config.yaml
train_examples: 123503
horizontal_flip: true
bottleneck: "kl"
encoder_bias: "none"
encoder_parallel_block: false
encoder_drop_path: 0.05
encoder_shared_expert: false
encoder_patch_size: [4, 4]
encoder_conv_stem: false
encoder_positions: "rope"
latent_channels: 32
decoder_norm: "batchnorm"
decoder_activation: "silu"
optimizer: "adamw"
Rows from expert 30 of block 6 of the encoder, named by matrix and row number. Rows with one number belong to one neuron. Each number is 128 + 24 x the weight over its row's rms, rounded and kept within 0 to 255. All counts start at 0. Numbers have three digits each. After the name is the row's rms in percent of the matrix's.
# up: expert up (encoder.blocks.6.mlp.up, 64x32x160), inputs 0-159
# down: expert down (encoder.blocks.6.mlp.down, 64x160x32, transposed), outputs 0-159
up.0 068:162128118131152135150123128175122108166100108188119177133124175091123087136169128162145148131108127148127132144162112155140145127117133150146197117138099128119121179099137071124146128173165103150144128105086140144124132135119095135090132126120124128118167159152134131160152103171109121129121117146112143125120160129163134152125054123111105117090127143119137109128117149181089127129127108145139126091170164149120105137127178118122160128106132144131116147123151121125137174125159166
up.1 086:121122147125163117117111149080114139135166110144119132116126087149144096129130103145142167115132145130108130094132124123115095132109126121138150136114131113137146072117129136125093121085091122126125132156120090138112127083123122166088109158124126130138095116123124113128125148098115124144127124116092113123116077163062130200130122109125105148118154137136117129135144132136117121130188164131141208123214074118139147131116129120054127140119106133128122113142138130177164152122146108
up.2 095:114140124107079147157154106166098139107137155087142120128138147120122147139129152142155151099123141113151151146124153128119139077135138137104078151138141126133173169108129163150173137143139160118122105074177112132154127160139139097136129110141142122098131095137130147147132138115132143151149126129133151125099180121158136107121131149131137106084060110125125134080120139107163126107106124119111056123042142098152148109147112145148128129131144110135175140097117102093120078125110130
up.3 114:145147141127091113140154131161149191138149170139134143143133137140121138108088169130108135097184156145137143143156110137152111147114123130076090108145122116120132135142122151145171108136144175150163108119152117080157152094127164094124078147179131149146106133117127126093141137112126094160116123122135143117051113103159094131087143135155137092123116120134147107094155131126104116135154133115147065169099107181136153109156140141098137143122136125098129114158117141118103140119151115
up.4 105:087128129134134121154155151119117131120129117148130143132120131141112092140155125159147169150111152127160131129138130135121097090115142111134141137102118145139166118101134115152203141115114121129132105110126113156127123145162101132148120130126107136133128135175135132162119129115087154147124121126154133152126118158114147176126107107002113137129106105119124131133118173141106120098195134094140122092164132110140137097130130133080114146171150089117124146077145130082155095174134112
up.5 093:150142126130104116138120159132120190144145183142141092133095115164092143114111129137109054066153148127146130162120121139151145174095115115115062114116132140125104123140140146146191124115122151134144113103149131109139179100143140109134110127150151127166112119099113107088121147112158116099115138118128118143079096094137111113115159158172132106133123111128130122127119129102106099142123105095128105190126106160131135105092117129151112122166153107119132125156105132103124182165118114
up.6 098:110131161137143118099096125103126144159140134116149154130120114115105131140128112124115137146140132087092182139129138114116109155130066156107089120161142088136127105098125138164071117118121135118136087159143097137139132128074122087112119165159119151130095134161117100103170185106142107142148111111103138098138122144105136131128108141147124100132134133151118116169151131096142162145130152147148169148125097152135157106140145148125151117048104165093113085152120137148126137062161114
up.7 105:118116140128128151123096126150131084114112103099135115130131163144124134142160129123147134184109079106120162189140130131118124119155120141112098131150144109144136151092109141149097138158150119126104104119147141120141099183103131146112142140120128131112154150171138127149178127171066144139131143150123148113151164132136117110132107154066138104087117128126145130113164149109147176119094136132163083119111153092140132116160148155129130135075129143110121120065153124110078071084131134
up.8 108:158121122163121147165056147112097160149117104152090110144157121171120132112148112155133095105133105127126119177154119134129186200093108118107116108117102134140105113129108125130124120128123139156130127108175111140157139130123151135104131151119155126165129150111136115083096141169159105115113149112116137134138125099105075138084135150116132147087118125103156105140143122100110114142122130116157145166202121122132153118110148111153118143143127130119099124149167137148112202168124153
up.9 112:119127105142122127161092163120105159142130144167112099129111122172105107137157107152132123104115109130141123165150117139131134163092102103138101119101108158152132126111118128150162130111116127146137107086148108152141142137158112152121138150123141130175119144151119104124137137138102138124090147118124129156136075119113115176114114147050117134105101098118133119124151137122093113125188119073153127136220124096134143093111146138110101133188149099118106143099138150122112158190106126
up.10 082:143143137124159133111106156111105114151178126143143104105102105158147121143121097141144108136118120132115141119152120141126116167116108136114108137133150114123137095122123145127085118110097103132151124153115105089116127098123139170048114170112123141132103138150130127118184136107082116132126123130095130122122049134081113198129107104112081134120184138145138125139176144139108117135152131132161154114225103123111138129091148142087141113110116140138133122124137122156133153095123114
up.11 087:107112139124141136091126106079126104078126095095127147103142088151141117136149114128137178161122110127130107081124134130101101105141183112121146118105138119152151059153111121111075139080080127130109147161130110148116100125151125166102122149105099134109095096137112139141109131104085138167141103113100124142127123168074136135127131117119120142101139126145113124147148149148155125107169148122139185090173072101132148137125115139083110121143125111120150136087132127146137083115101109
up.12 107:127120124111125094156141117139112118115135064138124160155118160090150085116143145179159195149144158127125143146143114147140128093119149151139180143135120131107117152108160103137133121135147114123124117114107111178153125158126108126131156077108150106101144121130139138160115088146156141104164124120164152106130207158129145138124100090120150112080106131116152126095067131174148156108147138137111132110097131100148092126166150129089149146111112124138131128117152100132151101117168149
up.13 079:185133146120154144104128126127121119163149119158132150102120112106136134123119121141139119099127134137106144097134128132125146157125121150137152126152140096112099117136144113133074109128121107133140121154109121115117137081094132146073116152118130131118117129098113127114149134130145093116151109130085127103107096136114130146136114122220092119113178144162124113140139106153121122142097120151136202118170100165114122136099142121132161096077115153159123127187116127178161201076146142
up.14 185:095123163149135114099117127133145184157095142170120194129142119087117083133140112124098139150128139106154129118142099129142115145106084134123099098130111116128117127106136070127124124130125117149174128157092118147128157139113083083170092142187120149142127152163122114132115192117136099138136114146142147122116102151144146120109088142148115141144130135144120073169121123145088158132169116133159159133125113188121145131123149130103143132115132138076086133165135151103136162118134101
up.15 115:134098156176121169121111150158138096112104115106120100138122178126148154129138133106130089166111081115131144171129133127122135148136135117106118111127142116141109150120083142139111141169153110145106116138156192098112111165116149143124092152117124153126183174156140140136144119203104129129121134159148142137131184135156090093122135173102133125119129130133133139146153120114108138133076116129169067134086171130082128126132138137159112137110139139115107125096161135085096101133117120
up.16 085:131132129129141126104100128093089146163154159118137120116098079139098157119113101116113091107150146109111128104107140127125158180101098125120095111138139116132118076135121138137079113092097146126136121141149109127132159094114148117100119172132141142134076102121107109077155167086179118118132112093094111125152115134090122139121159152184114124132137132153120121181128120103148107154101121129117167155134075159120151118101123123177128093127118145139139109171114136151175175107132124
up.17 089:131125142145125132111098142087086164161157119125130119117120070158127138131128085127130108098124127112109122099117135121120148181094092125126114115131142117130105073137125141124082116089095125125138133162149079130129154108119137127099117180128128126146084119122108112081133162097166101127120118092105125129124078126075115170122146143160108136123146134147113119172137102119121108148133133124137202147167073139124156135098119117155129103129116149123133114168113137169166191110116124
up.18 079:132131115128138118120089135082093127122133095134136168128119078143094143136152091149127139126133127105104117112131130115108147163119096124121143118127128122137125069120120114128075118089097128120134129146155051160137137116130126136082148173108112128136084110141110110099155179101139124134108117076091123138154126125070127178121116106100125121110142129139125108171132132126138122139162122122119209114207080114161156122126147119148125107137112140119140114121134137164160162124129135
up.19 098:136167131092138101110177138132121146105166139133161172114106110095092154139110137160151152131162174100154142101141139136133096100142142144080087127142146108109165115128156122145182120110113137119158111131122082112137157101141122094108107117133112134107092112135115145133148143068115118126160093109110142125045142137117143159130106090163114098125144123158138125133108169141152119108149115135125115120082088153153144111107124144104157104122140118147159134121102104109150122088185109
up.20 113:112114164159139158108122132137136077100111101090142119129108164121136142139139134102129113202117093107118159159136135123115106117147138133095124120145152096137138128114097133145079136148141118132108106154133168100122094160110139128114100146122104159108159158174139146150168118154076131143137124150138151124145193166131114106122134144075127113128147133138136132156159149114136172122094128144168078105078149118098137123145138144124129132081128146117123115076149128090117072085137113
up.21 097:129143146112128116096169109133161136107139186105153159116121117103095169135085152086097136127178144111125144101134138120125086127147125133081078090145146104134150094151114149139118120110116166125145114145131124080138144098120153101130085148171113160128090112135112122097159153078108098160136104114124123116079114128135125111130134133176122096163135125164122117138155144113139132132152124134144090155074079177128149117163130144113138118100127145106145105133101140117115093082139099
up.22 087:103117124150123130158121166150142110115094110146129137153121169155120103133166136155142142163105115128141135174143125145127124119120141119109136114118113144132146144092109100143181142154148115145131111099140150143122123174145116135152119129113117138131163166181151132158140122161085164123099131141161136141160164139143124139116113130001128128134110125108144130149125167116090136119155118112145076116142165119133129112138151138109116150148139115099099127077177130064116105164122124
up.23 106:133114134126132128119139105097167112103094102144120188115143093134109099147143114098110196121118112165131099109143128114110105118147137113151214101113116113148127080133106109119098136101112112125129138149109107130122111126145130157105121160111102154122106119125115137125129134116083124178078113121115116152123097126086138150138109115111120112124125126131114110133166124167114133113195150120139183091204079128148140132175145122080130112145136113109114152098121156160116120127110134
up.24 102:140112113122111140125160106125174074057132131104120098121093134155145116146121146101116149130129095139141116149142134127128121106142186105160141136126134144164137120154112154139135140114132119113108118105127168115131106155173153167139158098095111141107141100123112159131134075141069157147133143136154125173129139132124140122138158126128139093136098100135133144099151133125162136104156134091132079122108126087124115106153120150088107102175163092141140153060123137103093079129080124
up.25 104:150091147147102164109136100097138108070143096067114096123130106152174149138111131079124122129138099127121116117132154103109142130139165114133136128140153119167100079174084167122069133106112130117107135160165142101137099146133180152115129146098108149105118110117105155102116085138121115182140120110152134154135140129093112104126186141169139113118106120148125136130167092124167119119120142126147114134100099099112140130153103131135109105127130137139155118103121138153114091086075127
up.26 062:163147106110111094165154104103125102108114152134134162123100098102075128131115141131109167084154150135117100126122139119126146113124139149170179139141123113131115099143157115121111113090127138113129137104099108157138161116157119104095163107115155123090108074085101136111142121082156137102137121095124104149109152138104168160156107136184133068142119124135126117115096113141167150118164135128085151122127064121137105128155150109152166088146133096159132150121111113147165154118126149
up.27 096:142115136138123130158123149172132142153104137154113108137119170137121120125153133131132072128101132134170143191123120144148150138114102116151100125105116145125112179094138108147198147156140106136129111101119180136107147172133095134154123117140160116151162146137133118152120119189143142096125152164158132140129139112169128095133111171081140140113095110115133134121112130133079138116095096098141079149113174135111105108123141130171110149146159103107093156111163132097103143182120130
up.28 098:124159117103092107175166131136110188129137189128147117137132115144104136123108153134130130054144166141155133149118140131136141111106117124122083139116127143120139140128151160148218129116127178117140111071159106132145160113151133079145112116161150111138116086100123120120100138090157133124119129111130119137063125093142142138115145145147133110132078109115124133090103128101131108126147127102099086164100100126160138104129110126149122132171149102114157134138112112099130135167111128
up.29 089:106132134124134131123140141098130112100162142106124082117108094194134100150124100098130152135108119141128120125139135135123083121108129114138113134117141142155160085141114159137130133089102122124135118133127123098124127112158149164112130163117122145136101112148116131122154111085072139150113135114138120150118046135085125193131146123065099119156137106132117139130178148107129130112209152088141131130185099094121150107120122141077121115173140103122139134095111132118126106137091108
up.30 100:133148101118125115168105163155131181162153143194106118132111147150126083124138148185133169066152150152124139145154103154163107150085135127124109134132085139127153147111127120147216115135139134147165107064156101135159145105128125156127145117138124134146105140128136108120146116123116137132100136131103134128135129120142125164087114103116121110110080125119143112087126154131100101137183118113124098154169125134156148108111153156065129141142129131129115123139125139117129169140161127
up.31 092:152142115121121137162148143191137139145128181156135095125104184111118131142133163160142070100112155123147150179133140141149142124125125140137079144127123123114119195099148121148211136172157128122138110075130169117121152135120099113142115106144143128122149139129136128161149113160132138101152148158139143124101127113179147102141101144143132098110097120126138140095105130122108114119075096117133060136097176151119117115099143129151134133115156121132130143137125106096121158140146134
down.0 067:167103154168143159105126115132087141071146130096113134161155131139110166123120127151122135155136135066144153123136135126145135153141148110106094150126165115122143107136123155155166122133136141103101101152187130128115168157122128130147114135147150129124142138118118151116100167164165102147165178096098147128091125148114100127140128150184182143090144108158132144140139117134159148108090157111157140157109136120134127105119147146178113124114142125155131132161148136175094140107194096
down.1 091:159151104131114141174137115146119126126147158122115105146109143100132152099093186173109108078172166131124130140107132133168186164095151140123101165143122128128124149140122160123161114123135175134130132093202157141158141119125178098173137106119159131114117128115146144092164114127165136129142181121124139128148151117161120129101134121166155126136123130130157138097090114123154107132129115137111099143112127120124133137107149136148125134129124131189158136161084131169151178125147170
down.2 102:098088139140121157108125135130116141108132067134114138118144118153173089164164084111172185130093123104129121105139159103091097086128117113142177129125117118142153099106116115127073145133119088123122131152122083148129079130129128154136123146113092144123167129155116131150092134126119131162108085123136144138147145167121135135122208107098123142096098132128099114136151141136135132125134161118141150097109151098148135127154084112088130105126136126117129130092154138089163081115095107
down.3 084:127123113094103111158173129136160120099141123161165138104137126121119139147116153119155159108136136138138122109142138131097131081140129125091092119125117112122157121108111127123160142136125127121145131110107096081133130102133141138077073148114096143118103129180118130161135103116051145171095064121100130125073144098112137172123074081103086135122138134136125119078127157152107087121158094129150099119111104126141154129143131144073145111127125126119153126107130109093121117118159163
down.4 103:110115136136145150082099138110118156160138125117117104133135087184200117125154090140131110119105138152123128080107133137117122134127173120145146149124137138142122120170130133132114129115119106139125127153118134149110138114129147153129154118109134116137171121043123128123086136122141133100126121152123105140155109133144118091129211142162110152160138122123109147173129113097134115135117145131103162139163173142129131125070054101135113138139138121125129137180114136122176152144093078
down.5 100:125129130125138110143118135127136131102157151164113101118155107180141078140106145116113145123141147150124109133183104133144129111115124121113095124118099137123150123121113137117177125123122123144151139122095100070136145080141134153066086136147132140138111122154120122130099094126070134164116123112116116129085104098086115181103098115112097145135108129123144114105166174140097113134167113116162098160170083119121152130126152149043136155139123122123128115116129115079109146140125180
down.6 111:121132114114089115161152117135209082121118112149132157127101163064109132137111172135108134111158121127121141155131119113114118115158121129127174113146111102123123109104127120133069128136134118133129121120118155112141062136117165130171123098132099145119115146141160136126166112143095131125106136123117136119175159124133135144108104056095133107140158135122151097055107133129141136122132139137128105125067096106142129127192165115100147136109118126111120129106139124145120106100166171
down.7 115:141109138129139140110138129126139076138119083108136150116085193088142127148153124100159103165116090138119139163126140128111120117146134136152230114136142115134100113121142104138066135133126092126118118149116175148107070159126116151131152130091115130113138135146139137147151105160119125119131096127167140132159166164131151090149138121101139091087139131134120136135126111156151156119090127134124129072094138123114086126162135108146136099116129130127119128077156119148129073104124108
down.8 102:153134136145108127178100116117088136099165111120101073155109140180115105092096146138136145135148113121118122187147117136141159128090123120095100147113122150120145128121118166122123112118134160130113132109154118103146126128139157124066111120108175117137105101133123126117135090142118132135139161108099144119097147129080084176076112157092152133086104124107153123092129135111131136132139127112141068169103082073120125125133150140102118172137119117155127117099156109128117139138141190
down.9 133:133120140134159132121090132114100143135157147128085042125112134196184075113124123113121109138119126177122120156142112143141131123093157116156141171104121145148130119159118164127139128111115123135126129130109138128118119108144138178071137123117177115128136087064125133136098089137112143118128143141125093137131087141114101140110178164125109152118098119114119162126155127105128118123132137119127106159200119097111131121085087135088118169143137116151137137130136113106152127149090142
down.10 092:157139125142133113173132118135123093138125140126101089150080188077115133114102172126097085096160124149120138196133105155174154172085152142144132139141134114123086133147126131133146107136138141136139118109142215135129103159130132141132124117140167136111153117124150154110162083167129122109133173113145132114148150149152127106121103135136147092114145123137138132108110079139156133118103151126133083149128098144070092123111172159152153134114121133163132122116120114149120130101121152
down.11 082:161135104135107144143112125139108139138103112111121131139126122114091187092140124149137129089123108105132111130074151133143173180098120133122086123133117143131097144129124115109141134127134170134116149103209138189145153152130137095188165134108146120123104128124125136105157139131202126098135162152151154137158144121153117096123160167153173121109114134123129131161092096109126127137110117138102149120113152144131111145125129146214114093139127134165138136128100142142134170142120123
down.12 081:148107148144150155094117117123101149108175121119098133150152077144159127124139087144145132146124158080109144087110148101145124139148117126156150170141127129120158141129142162132106117140140109107096122148148094117127139104096143110136160107104123104131118138128112112100112152116198114155164148122111134120138186137109116137131160120209153162102118131126120140120123152145147144149109127137117157133072172101166145135125123103142109106111119149169117122183097140182148158128185115
down.13 091:164141113142111124178145123159116122097136154144112135141128152076087154125096171150111126105167147085123141164145120126177154164103112138109086125143125110109126141100128142132179110152154158120135121105188136110147138130113138106174098131154138135120118143178144132100158139141154114159142176093116154105107143125124121157109073100157153119109136136142160103091127138150143125132120135129149105149097096128121135127144198150142150127107108149167131106135115124154096148101171170
down.14 145:083155133131110087128137122120153165132084156158143174132154068104074113149123129147078159124128134102144128101114108105133125121137091128131064112121107113122125146099147091131130129128122142118143126110098096154144168164123090067183113105182111139137125147140123111133130191092121119121129131134115129122129057123141146149119069131114117146182130128123124090134110131115104155121168140127134155130126123143155147127143145141130135120123128119078097138151124147113094157129132101
down.15 096:108131132115149118105122131104134110162085127094175151130124154114099130134144115099148105200119082134124136180143111148101105126162113137125130089131148146129109136128147106136086125113126108124128120137097142134115129172136079126086147149126119115136123142164126113154142126152110124099138098124139125132098118121109152113166063157061135091116137120120137148162138095117121167123110126121139136105130118143123091124148156096181118134134134118050116119094177115142070085138105101
down.16 104:140136110123103107175125121140174096106134140154100123147128126140095128110090177132091128106167144146112127172165090129158160144126112121104119113128107135106132120123120141123145116135146146143140130116122123083157116124127176131110110121143137133140102127148142125099135081143120129133111176099124118117127126082095101164097102090100140122149140131117176101067146149129124135138143133117141096173127059112129130128175183154106133161123117129135111108117139131137068146127134216
down.17 107:143147115121099103181134119147142118111135152149106107157118142124096128102081193143091129107177162135118125169152095134169163143099118128104098132128108138108120133124125145118167113138142166138141135110141125101169131129126165119119110117158167132131108115129145129101135092139129131128119181099126124114115102097111104166092109105107140128138130131119173107058127140123130131137139130121130086170135054111126129132158176159119138165123116138145125114127132126143079149125129211
down.18 102:179132121135113124157112116138145107108143129134082098151102150144105145088086177141082116110162131133125131170126103133158170162112118118109123136126116131110107115128123153129159114129141165139116127123165147107156126115127176136145138113140177127134103107079148140087140108155142125105123219117130130119141116105105080134097156123136164134125137124119162117073133141111134140126110120120118101169135072107127123123155160151130124166128124126178119128134118134151097164129139206
down.19 103:117086131148115133142115131144160153130139091176096137144159074126163124141140086138137157047116154097136134076118135124122096159113122120129123125137109107117159096130116105131138130146128098159152122139116121107111124100114150133155101124122095142125151156130127144106106137121148112152103110131083130126149215128116115132104143094181110158137149133142114075135111137126123102124147159133137138193070138152122138125115127129108150108114129133125113131188104134086151179107157115
down.20 105:122116125118132127113130130112164086169087099114164175120100165073119153139158115105157099161114087139121142161112134137098115140160121135141195081141147124132101122125144088138072136131125093135126118142106177145112097179124110133132151136103098126121142152157130128142169125152130124098120092139153132134156162130131158081163089125101126087126154127128128129153114093128133147122107130132120139099091138155115090126154150104178129096119132129074115129106159124138109090117119089
down.21 082:108125104089094107141179126133195081134105119172163178096138121070088168144131141109126150079122122131133127097106131132096111107160110123109120094140107104112122114104120085122144142140123125132148132115098129106123113128122135136140102135135078147122101148175121125147155118116088138137080077136130127116138165089145155121142074073117095103158163137132109103103115144153109109125154113135127139122089115156134127132164144167111150088117120130104128124110107127082109108110139140
down.22 081:132114153132184140068098130098129101146129110090134111123109126180170106135150092114131110178105097160125133125117123131096126118161162119142164130123155129143109109165135124141094131106114095128114116165076162130098153108136125167087171110104143122130142121052121135139102120136107127074145125148139109146136122152118130083157165161133115119156149114127115156195138130103137150116104098128111160127160157133116120114092082092132109137135141109114119144131135125120158126138115080
down.23 095:161147100116098137141159133150086134129122129112146123113108134116095206094127132148138134062117131117144126089075160136121154130098129126103087145126141133121112142125121129127189126133132193113118130112200114162137170118129140107161131143134162122120105107100120136115146148100177141102121153139154143124125103114167119106134178146151136133136126124135107150140106133117126099125109110131089156098152145136138126123110077168179120104131131143185163134130084135113165146131109118
down.24 096:114127122120141133100122145138091155167105127134139131082117104123141128137182067108145124122070111139151117095103152136112097120112112122154151117111127139143124141122131093123146149122108116124134138132118119170103141138129074127132143150129120121134119118136104109147133156091149137118110087171170126138148093150150147099159159168117095125125105125133083134187140141137095110130134116130107158072175170149125129130100078144141115093145145132125124146114114139079171125155082050
down.25 104:096154113101093092140149116130100136167086107129156170128097115089073148108147118121137136142117115122138113136105119154130134112108089138116126102127120157101106160102157077112113122126127156116140146111119101168156129193132077076126147128135130105135099115172120105145164130105159132102124114137183153113138108118140146108131094142065134093120116131104126119133095117155106148133134124127102143074109116141136078139162137168166129102139119132096123124078139128114111097143083108
down.26 070:166119117138109151158128136145119132094154138161097117105140092163102179118122119135130152068119142114143126099127156101144139151113086108097111127118113115124159123096102153125194132140134163128124136124187085087135155099120168119136098157136119142144092146175111119085145139095169128168118157122133144119118135097116093169104154117160126148137124127144127112129163186135097101136139109120139134137141133123142168124149141179122115105131132145177128124135097150110126179132156173
down.27 102:127132165136192124078094155113103143125154149116125089112144129195179055169131098108131134190109122145124125142177122116129101109146120135159153146130134124139134135128141147133107126120126089116126123162071110110104157099129086170067137137138145129136149131116137122148097118140090126131153116124134109135092088146088142158146139156105109126120109126132126159165186146127113162129122134127162142130188138103119144123115123091080132159129130119115103125121141113123129119132122115
down.28 106:122118131126123132140137140138115142095167124154116104116159087201167096148122122127143166084121166136128110076157138119124128090110130118107117142114112135127170120124106142118168133125118132132138140134112075081136145059138151141070087138127121143138131118145106121134079111096094144173113104118123123130092128115106117175103161108121086158137105131125121123125154184134109098136158105123139124140154120108131160130112100147061134139141129126144145123123106121063160138143122162
down.29 092:111138120124134117131120141130116109172110130136119094119079132142159112127158104124131100084100136181122112119109123156126133130086166129157155143120129141138102125167130099115147125123119126142150139128095165167109121141141124150105143113122151119128146098079134136135122099102133147078111109152176095132170109150161139094129177142113094103169134127116098136184116118117126105130128126129090138130175147147088110131075073160130135127144129129139131135121112120066185123141056092
down.30 114:131113136122146136125144109135131114085185135142108086128125136150183083134111157129128141136147157145125129103150126128139131082126188109133151173113125120135162106153108170135136132107116110124127122127111139094121106081143169178087107102101131140120118094099120152148094084133069142167124115114092111138127151147122123159111151092152108157113121119140124144073130161149155103111140117120129088143128120093124154119105105119047132151139136111166159143140117119127169115124168155
down.31 102:106098152151173143098121131132118125104165139146103107121160137146189060182134115109138145164132146115124131126199137120143080120134131122154181138137126112140167114120121140136111126131125074133142119161102128095111098114126111177103105140145097156130169148179123133138097126155086120181140107098104129134122145159106141166138120106130111134102108127157131128123177144153140131128140175118181115149129133114111143121123161108052143128122130129115116121134153128113130100116147127