python train.py --model="image VAE" --dataset="crops of objects in photos (Visual Genome)" --encoder_qk_norm=false --encoder_moe="top_k" --encoder_layers=8 --decoder_blocks_per_level=2 --residual_init="none" --optimizer="adamw" --beta1=0.9 --grad_clip=3.0 --final_lr_fraction=0.05
Rows from expert 56 of block 3 of the encoder, named by matrix and row number. Rows with one number belong to one neuron. Each number is 50 + 15 x the weight over its row's rms, rounded and kept within 0 to 99. All counts start at 0. After the name is the row's rms in percent of the matrix's.
# up: expert up (encoder.blocks.3.mlp.up, 64x32x160), inputs 54-80
# down: expert down (encoder.blocks.3.mlp.down, 64x160x32, transposed), outputs 54-80
up.0 124:58 32 51 51 52 30 47 54 47 53 32 51 47 48 67 17 70 64 38 95 47 28 31 37 41 72 58
down.0 105:61 59 62 41 48 36 54 53 44 43 53 55 52 51 60 30 86 50 33 92 42 47 49 57 68 54 32
up.1 069:64 45 57 51 36 10 45 48 57 69 46 32 64 54 52 25 74 62 49 97 48 55 30 54 59 54 38
down.1 063:53 76 45 60 44 71 35 55 45 68 42 53 54 45 74 71 73 49 48 81 36 62 61 36 48 70 29
up.2 096:48 45 55 55 69 73 50 42 50 40 60 45 31 60 37 74 36 29 65 15 44 29 54 46 42 42 80
down.2 112:39 18 45 46 52 43 59 53 53 28 51 57 49 64 38 36 25 51 35 33 60 37 52 46 28 41 66
up.3 121:57 32 53 52 56 33 45 49 48 65 29 43 43 44 73 16 70 72 49 87 55 30 25 37 41 60 63
down.3 110:61 54 60 35 51 36 55 51 41 44 53 51 49 57 57 28 78 53 41 81 49 43 38 65 62 47 42
up.4 071:45 53 64 28 50 30 36 57 54 18 48 60 52 54 34 33 71 54 35 86 46 37 46 65 61 39 15
down.4 087:39 73 52 46 50 93 50 48 44 50 59 58 48 39 57 99 33 28 63 44 49 51 77 17 55 66 34
up.5 095:45 62 31 82 67 33 56 31 44 76 53 21 35 46 71 74 28 43 39 18 57 91 69 51 50 50 40
down.5 087:42 34 37 85 48 27 53 47 57 70 42 17 55 55 56 44 23 47 38 37 60 77 64 42 42 50 40
up.6 091:47 35 64 26 53 34 43 61 54 28 47 73 46 60 41 12 64 70 49 91 44 49 44 54 60 35 32
down.6 087:50 48 52 32 54 75 56 50 46 39 56 57 44 33 73 52 66 33 59 45 51 39 51 42 59 67 24
up.7 118:48 37 45 58 56 26 60 53 39 27 39 39 46 55 60 25 62 37 23 80 40 31 63 37 45 77 28
down.7 106:58 71 65 38 47 57 47 51 42 42 63 65 50 39 43 66 73 36 40 84 41 51 60 60 66 61 26
up.8 105:44 72 49 42 60 80 61 41 39 26 57 54 42 51 27 79 31 19 51 40 49 40 64 35 52 56 41
down.8 106:38 47 54 49 50 55 57 43 49 36 51 43 52 56 20 67 24 41 67 47 62 41 59 22 45 41 59
up.9 077:41 53 33 51 65 77 64 45 32 31 54 63 36 65 49 60 22 48 48 35 49 50 75 53 45 59 80
down.9 084:44 18 50 40 53 20 58 49 58 21 66 57 49 63 44 34 60 51 42 36 54 45 49 90 54 45 67
up.10 091:43 52 37 71 68 54 57 42 45 50 53 42 33 66 52 65 21 43 48 11 47 65 77 56 49 48 76
down.10 101:41 14 41 57 51 26 57 53 58 35 59 51 53 63 55 31 49 46 18 32 53 53 56 93 40 44 63
up.11 085:46 61 32 48 66 48 49 34 38 89 54 58 33 32 58 55 46 82 68 46 67 66 09 45 35 44 72
down.11 098:58 54 50 29 49 23 45 42 52 70 46 46 53 55 41 22 60 87 57 55 66 58 14 59 59 13 70
up.12 118:46 72 52 34 51 77 48 47 42 39 62 67 49 52 23 84 39 31 51 36 46 52 52 53 57 51 44
down.12 101:47 59 47 66 51 56 49 43 49 51 44 46 48 43 28 68 26 50 69 24 51 63 74 22 53 50 57
up.13 096:46 39 47 61 54 21 50 44 39 54 35 35 48 45 82 14 70 64 35 69 57 53 53 36 42 65 22
down.13 100:64 63 59 41 51 52 48 52 47 60 56 53 49 38 55 40 70 43 74 58 44 38 28 66 64 60 41
up.14 112:45 40 40 58 52 32 60 41 35 52 38 46 47 51 74 21 57 62 34 66 60 52 54 39 40 65 38
down.14 095:64 56 61 39 50 39 47 51 51 54 55 52 51 46 51 37 77 50 62 57 45 47 28 84 69 53 40
up.15 111:63 52 59 46 43 30 38 52 64 72 50 53 56 59 44 31 60 78 78 67 54 64 25 41 58 33 65
down.15 138:56 50 45 48 49 56 49 48 48 65 43 47 52 49 85 22 77 75 39 61 54 52 35 52 46 37 38
up.16 099:68 33 70 47 46 31 34 74 78 66 47 44 54 67 47 17 60 66 66 76 32 55 30 44 55 44 69
down.16 089:46 45 47 50 52 62 53 54 45 47 41 52 48 45 85 42 60 48 39 53 42 48 62 25 36 59 32
up.17 115:63 42 51 66 64 41 56 43 58 70 45 29 37 44 64 52 57 50 60 38 56 53 42 52 52 38 73
down.17 120:44 25 45 55 49 42 57 53 52 48 43 40 53 71 62 30 42 47 26 50 57 50 56 47 28 48 46
up.18 076:58 59 53 41 56 72 52 47 54 42 51 69 44 52 24 65 43 56 65 35 50 43 45 72 64 36 87
down.18 100:39 27 46 57 48 51 58 44 57 44 43 43 54 58 55 42 41 53 45 20 58 48 59 57 42 35 67
up.19 096:56 62 43 62 65 46 50 40 55 74 57 47 35 54 45 62 42 58 65 23 50 58 44 62 50 43 84
down.19 116:44 24 39 64 47 31 55 53 58 53 47 50 56 62 59 19 48 69 23 42 58 55 44 53 29 36 70
up.20 115:53 21 52 55 56 18 42 51 49 65 26 33 44 39 77 20 76 61 38 77 50 43 17 48 35 52 48
down.20 104:59 66 55 38 53 48 50 52 43 56 52 54 45 50 61 49 65 50 46 73 45 57 44 63 66 58 34
up.21 095:32 71 51 49 58 41 43 38 39 32 58 42 46 53 48 54 50 41 35 36 55 59 82 53 71 48 08
down.21 094:42 57 49 68 55 91 50 43 50 53 54 45 44 32 43 92 22 21 77 26 52 38 69 23 45 65 49
up.22 119:54 81 50 49 57 61 50 36 37 58 49 58 44 45 23 75 43 44 47 44 52 47 45 48 60 53 39
down.22 101:48 66 46 62 47 55 48 45 47 61 46 46 52 47 24 61 31 54 67 30 50 64 59 31 51 49 67
up.23 101:51 85 50 37 53 67 47 40 40 44 51 74 45 45 21 60 45 54 54 63 53 49 51 53 62 54 45
down.23 102:46 59 55 48 46 49 51 43 48 52 42 47 54 49 24 54 38 55 71 34 53 54 56 35 57 34 60
up.24 092:54 63 50 46 55 83 56 50 47 28 54 66 44 60 17 78 30 22 44 33 37 35 68 49 53 61 55
down.24 105:40 47 49 64 46 52 51 53 53 30 51 53 53 56 28 66 27 39 45 39 44 57 82 29 46 51 58
up.25 070:49 53 47 47 46 22 45 43 46 51 40 48 52 41 54 39 76 53 30 90 47 50 34 65 50 65 34
down.25 081:54 84 52 56 43 52 44 48 48 67 50 50 55 29 57 76 64 47 56 53 43 69 55 41 68 60 28
up.26 108:39 78 29 78 63 38 58 31 35 58 49 27 39 48 55 75 29 35 31 22 53 79 89 38 57 61 21
down.26 098:43 48 45 82 47 51 50 46 56 58 49 29 54 48 34 64 22 32 50 35 53 62 76 30 50 44 44
up.27 096:48 61 43 55 79 60 48 31 42 65 57 55 21 58 45 57 40 62 71 27 53 39 34 55 42 42 84
down.27 096:42 22 45 31 48 33 55 52 52 43 59 64 55 66 39 08 51 74 36 40 60 37 27 73 32 38 88
up.28 098:38 71 49 35 60 68 49 42 42 27 65 48 42 54 28 88 31 24 55 27 50 48 61 47 57 42 43
down.28 094:37 44 50 59 54 70 53 37 52 41 49 39 48 47 34 77 18 40 64 34 65 40 64 23 45 39 61
up.29 107:65 37 49 70 55 25 51 47 49 68 30 23 46 42 74 20 78 48 34 77 45 33 44 49 43 78 49
down.29 093:62 73 59 51 46 54 45 57 38 57 52 61 51 53 42 57 66 48 37 87 36 56 58 40 52 68 41
up.30 096:51 31 65 45 52 11 36 60 65 47 40 32 48 52 58 30 73 56 44 73 44 62 30 64 61 19 29
down.30 099:44 63 44 47 52 92 50 53 46 58 46 48 45 36 78 99 37 32 51 47 45 57 66 34 45 67 22
up.31 101:47 36 51 75 52 08 46 51 49 48 32 25 49 53 75 20 60 56 38 64 54 59 61 37 52 46 21
down.31 101:55 53 50 43 52 70 49 57 50 56 59 57 48 38 75 61 68 37 55 62 40 46 46 80 55 63 29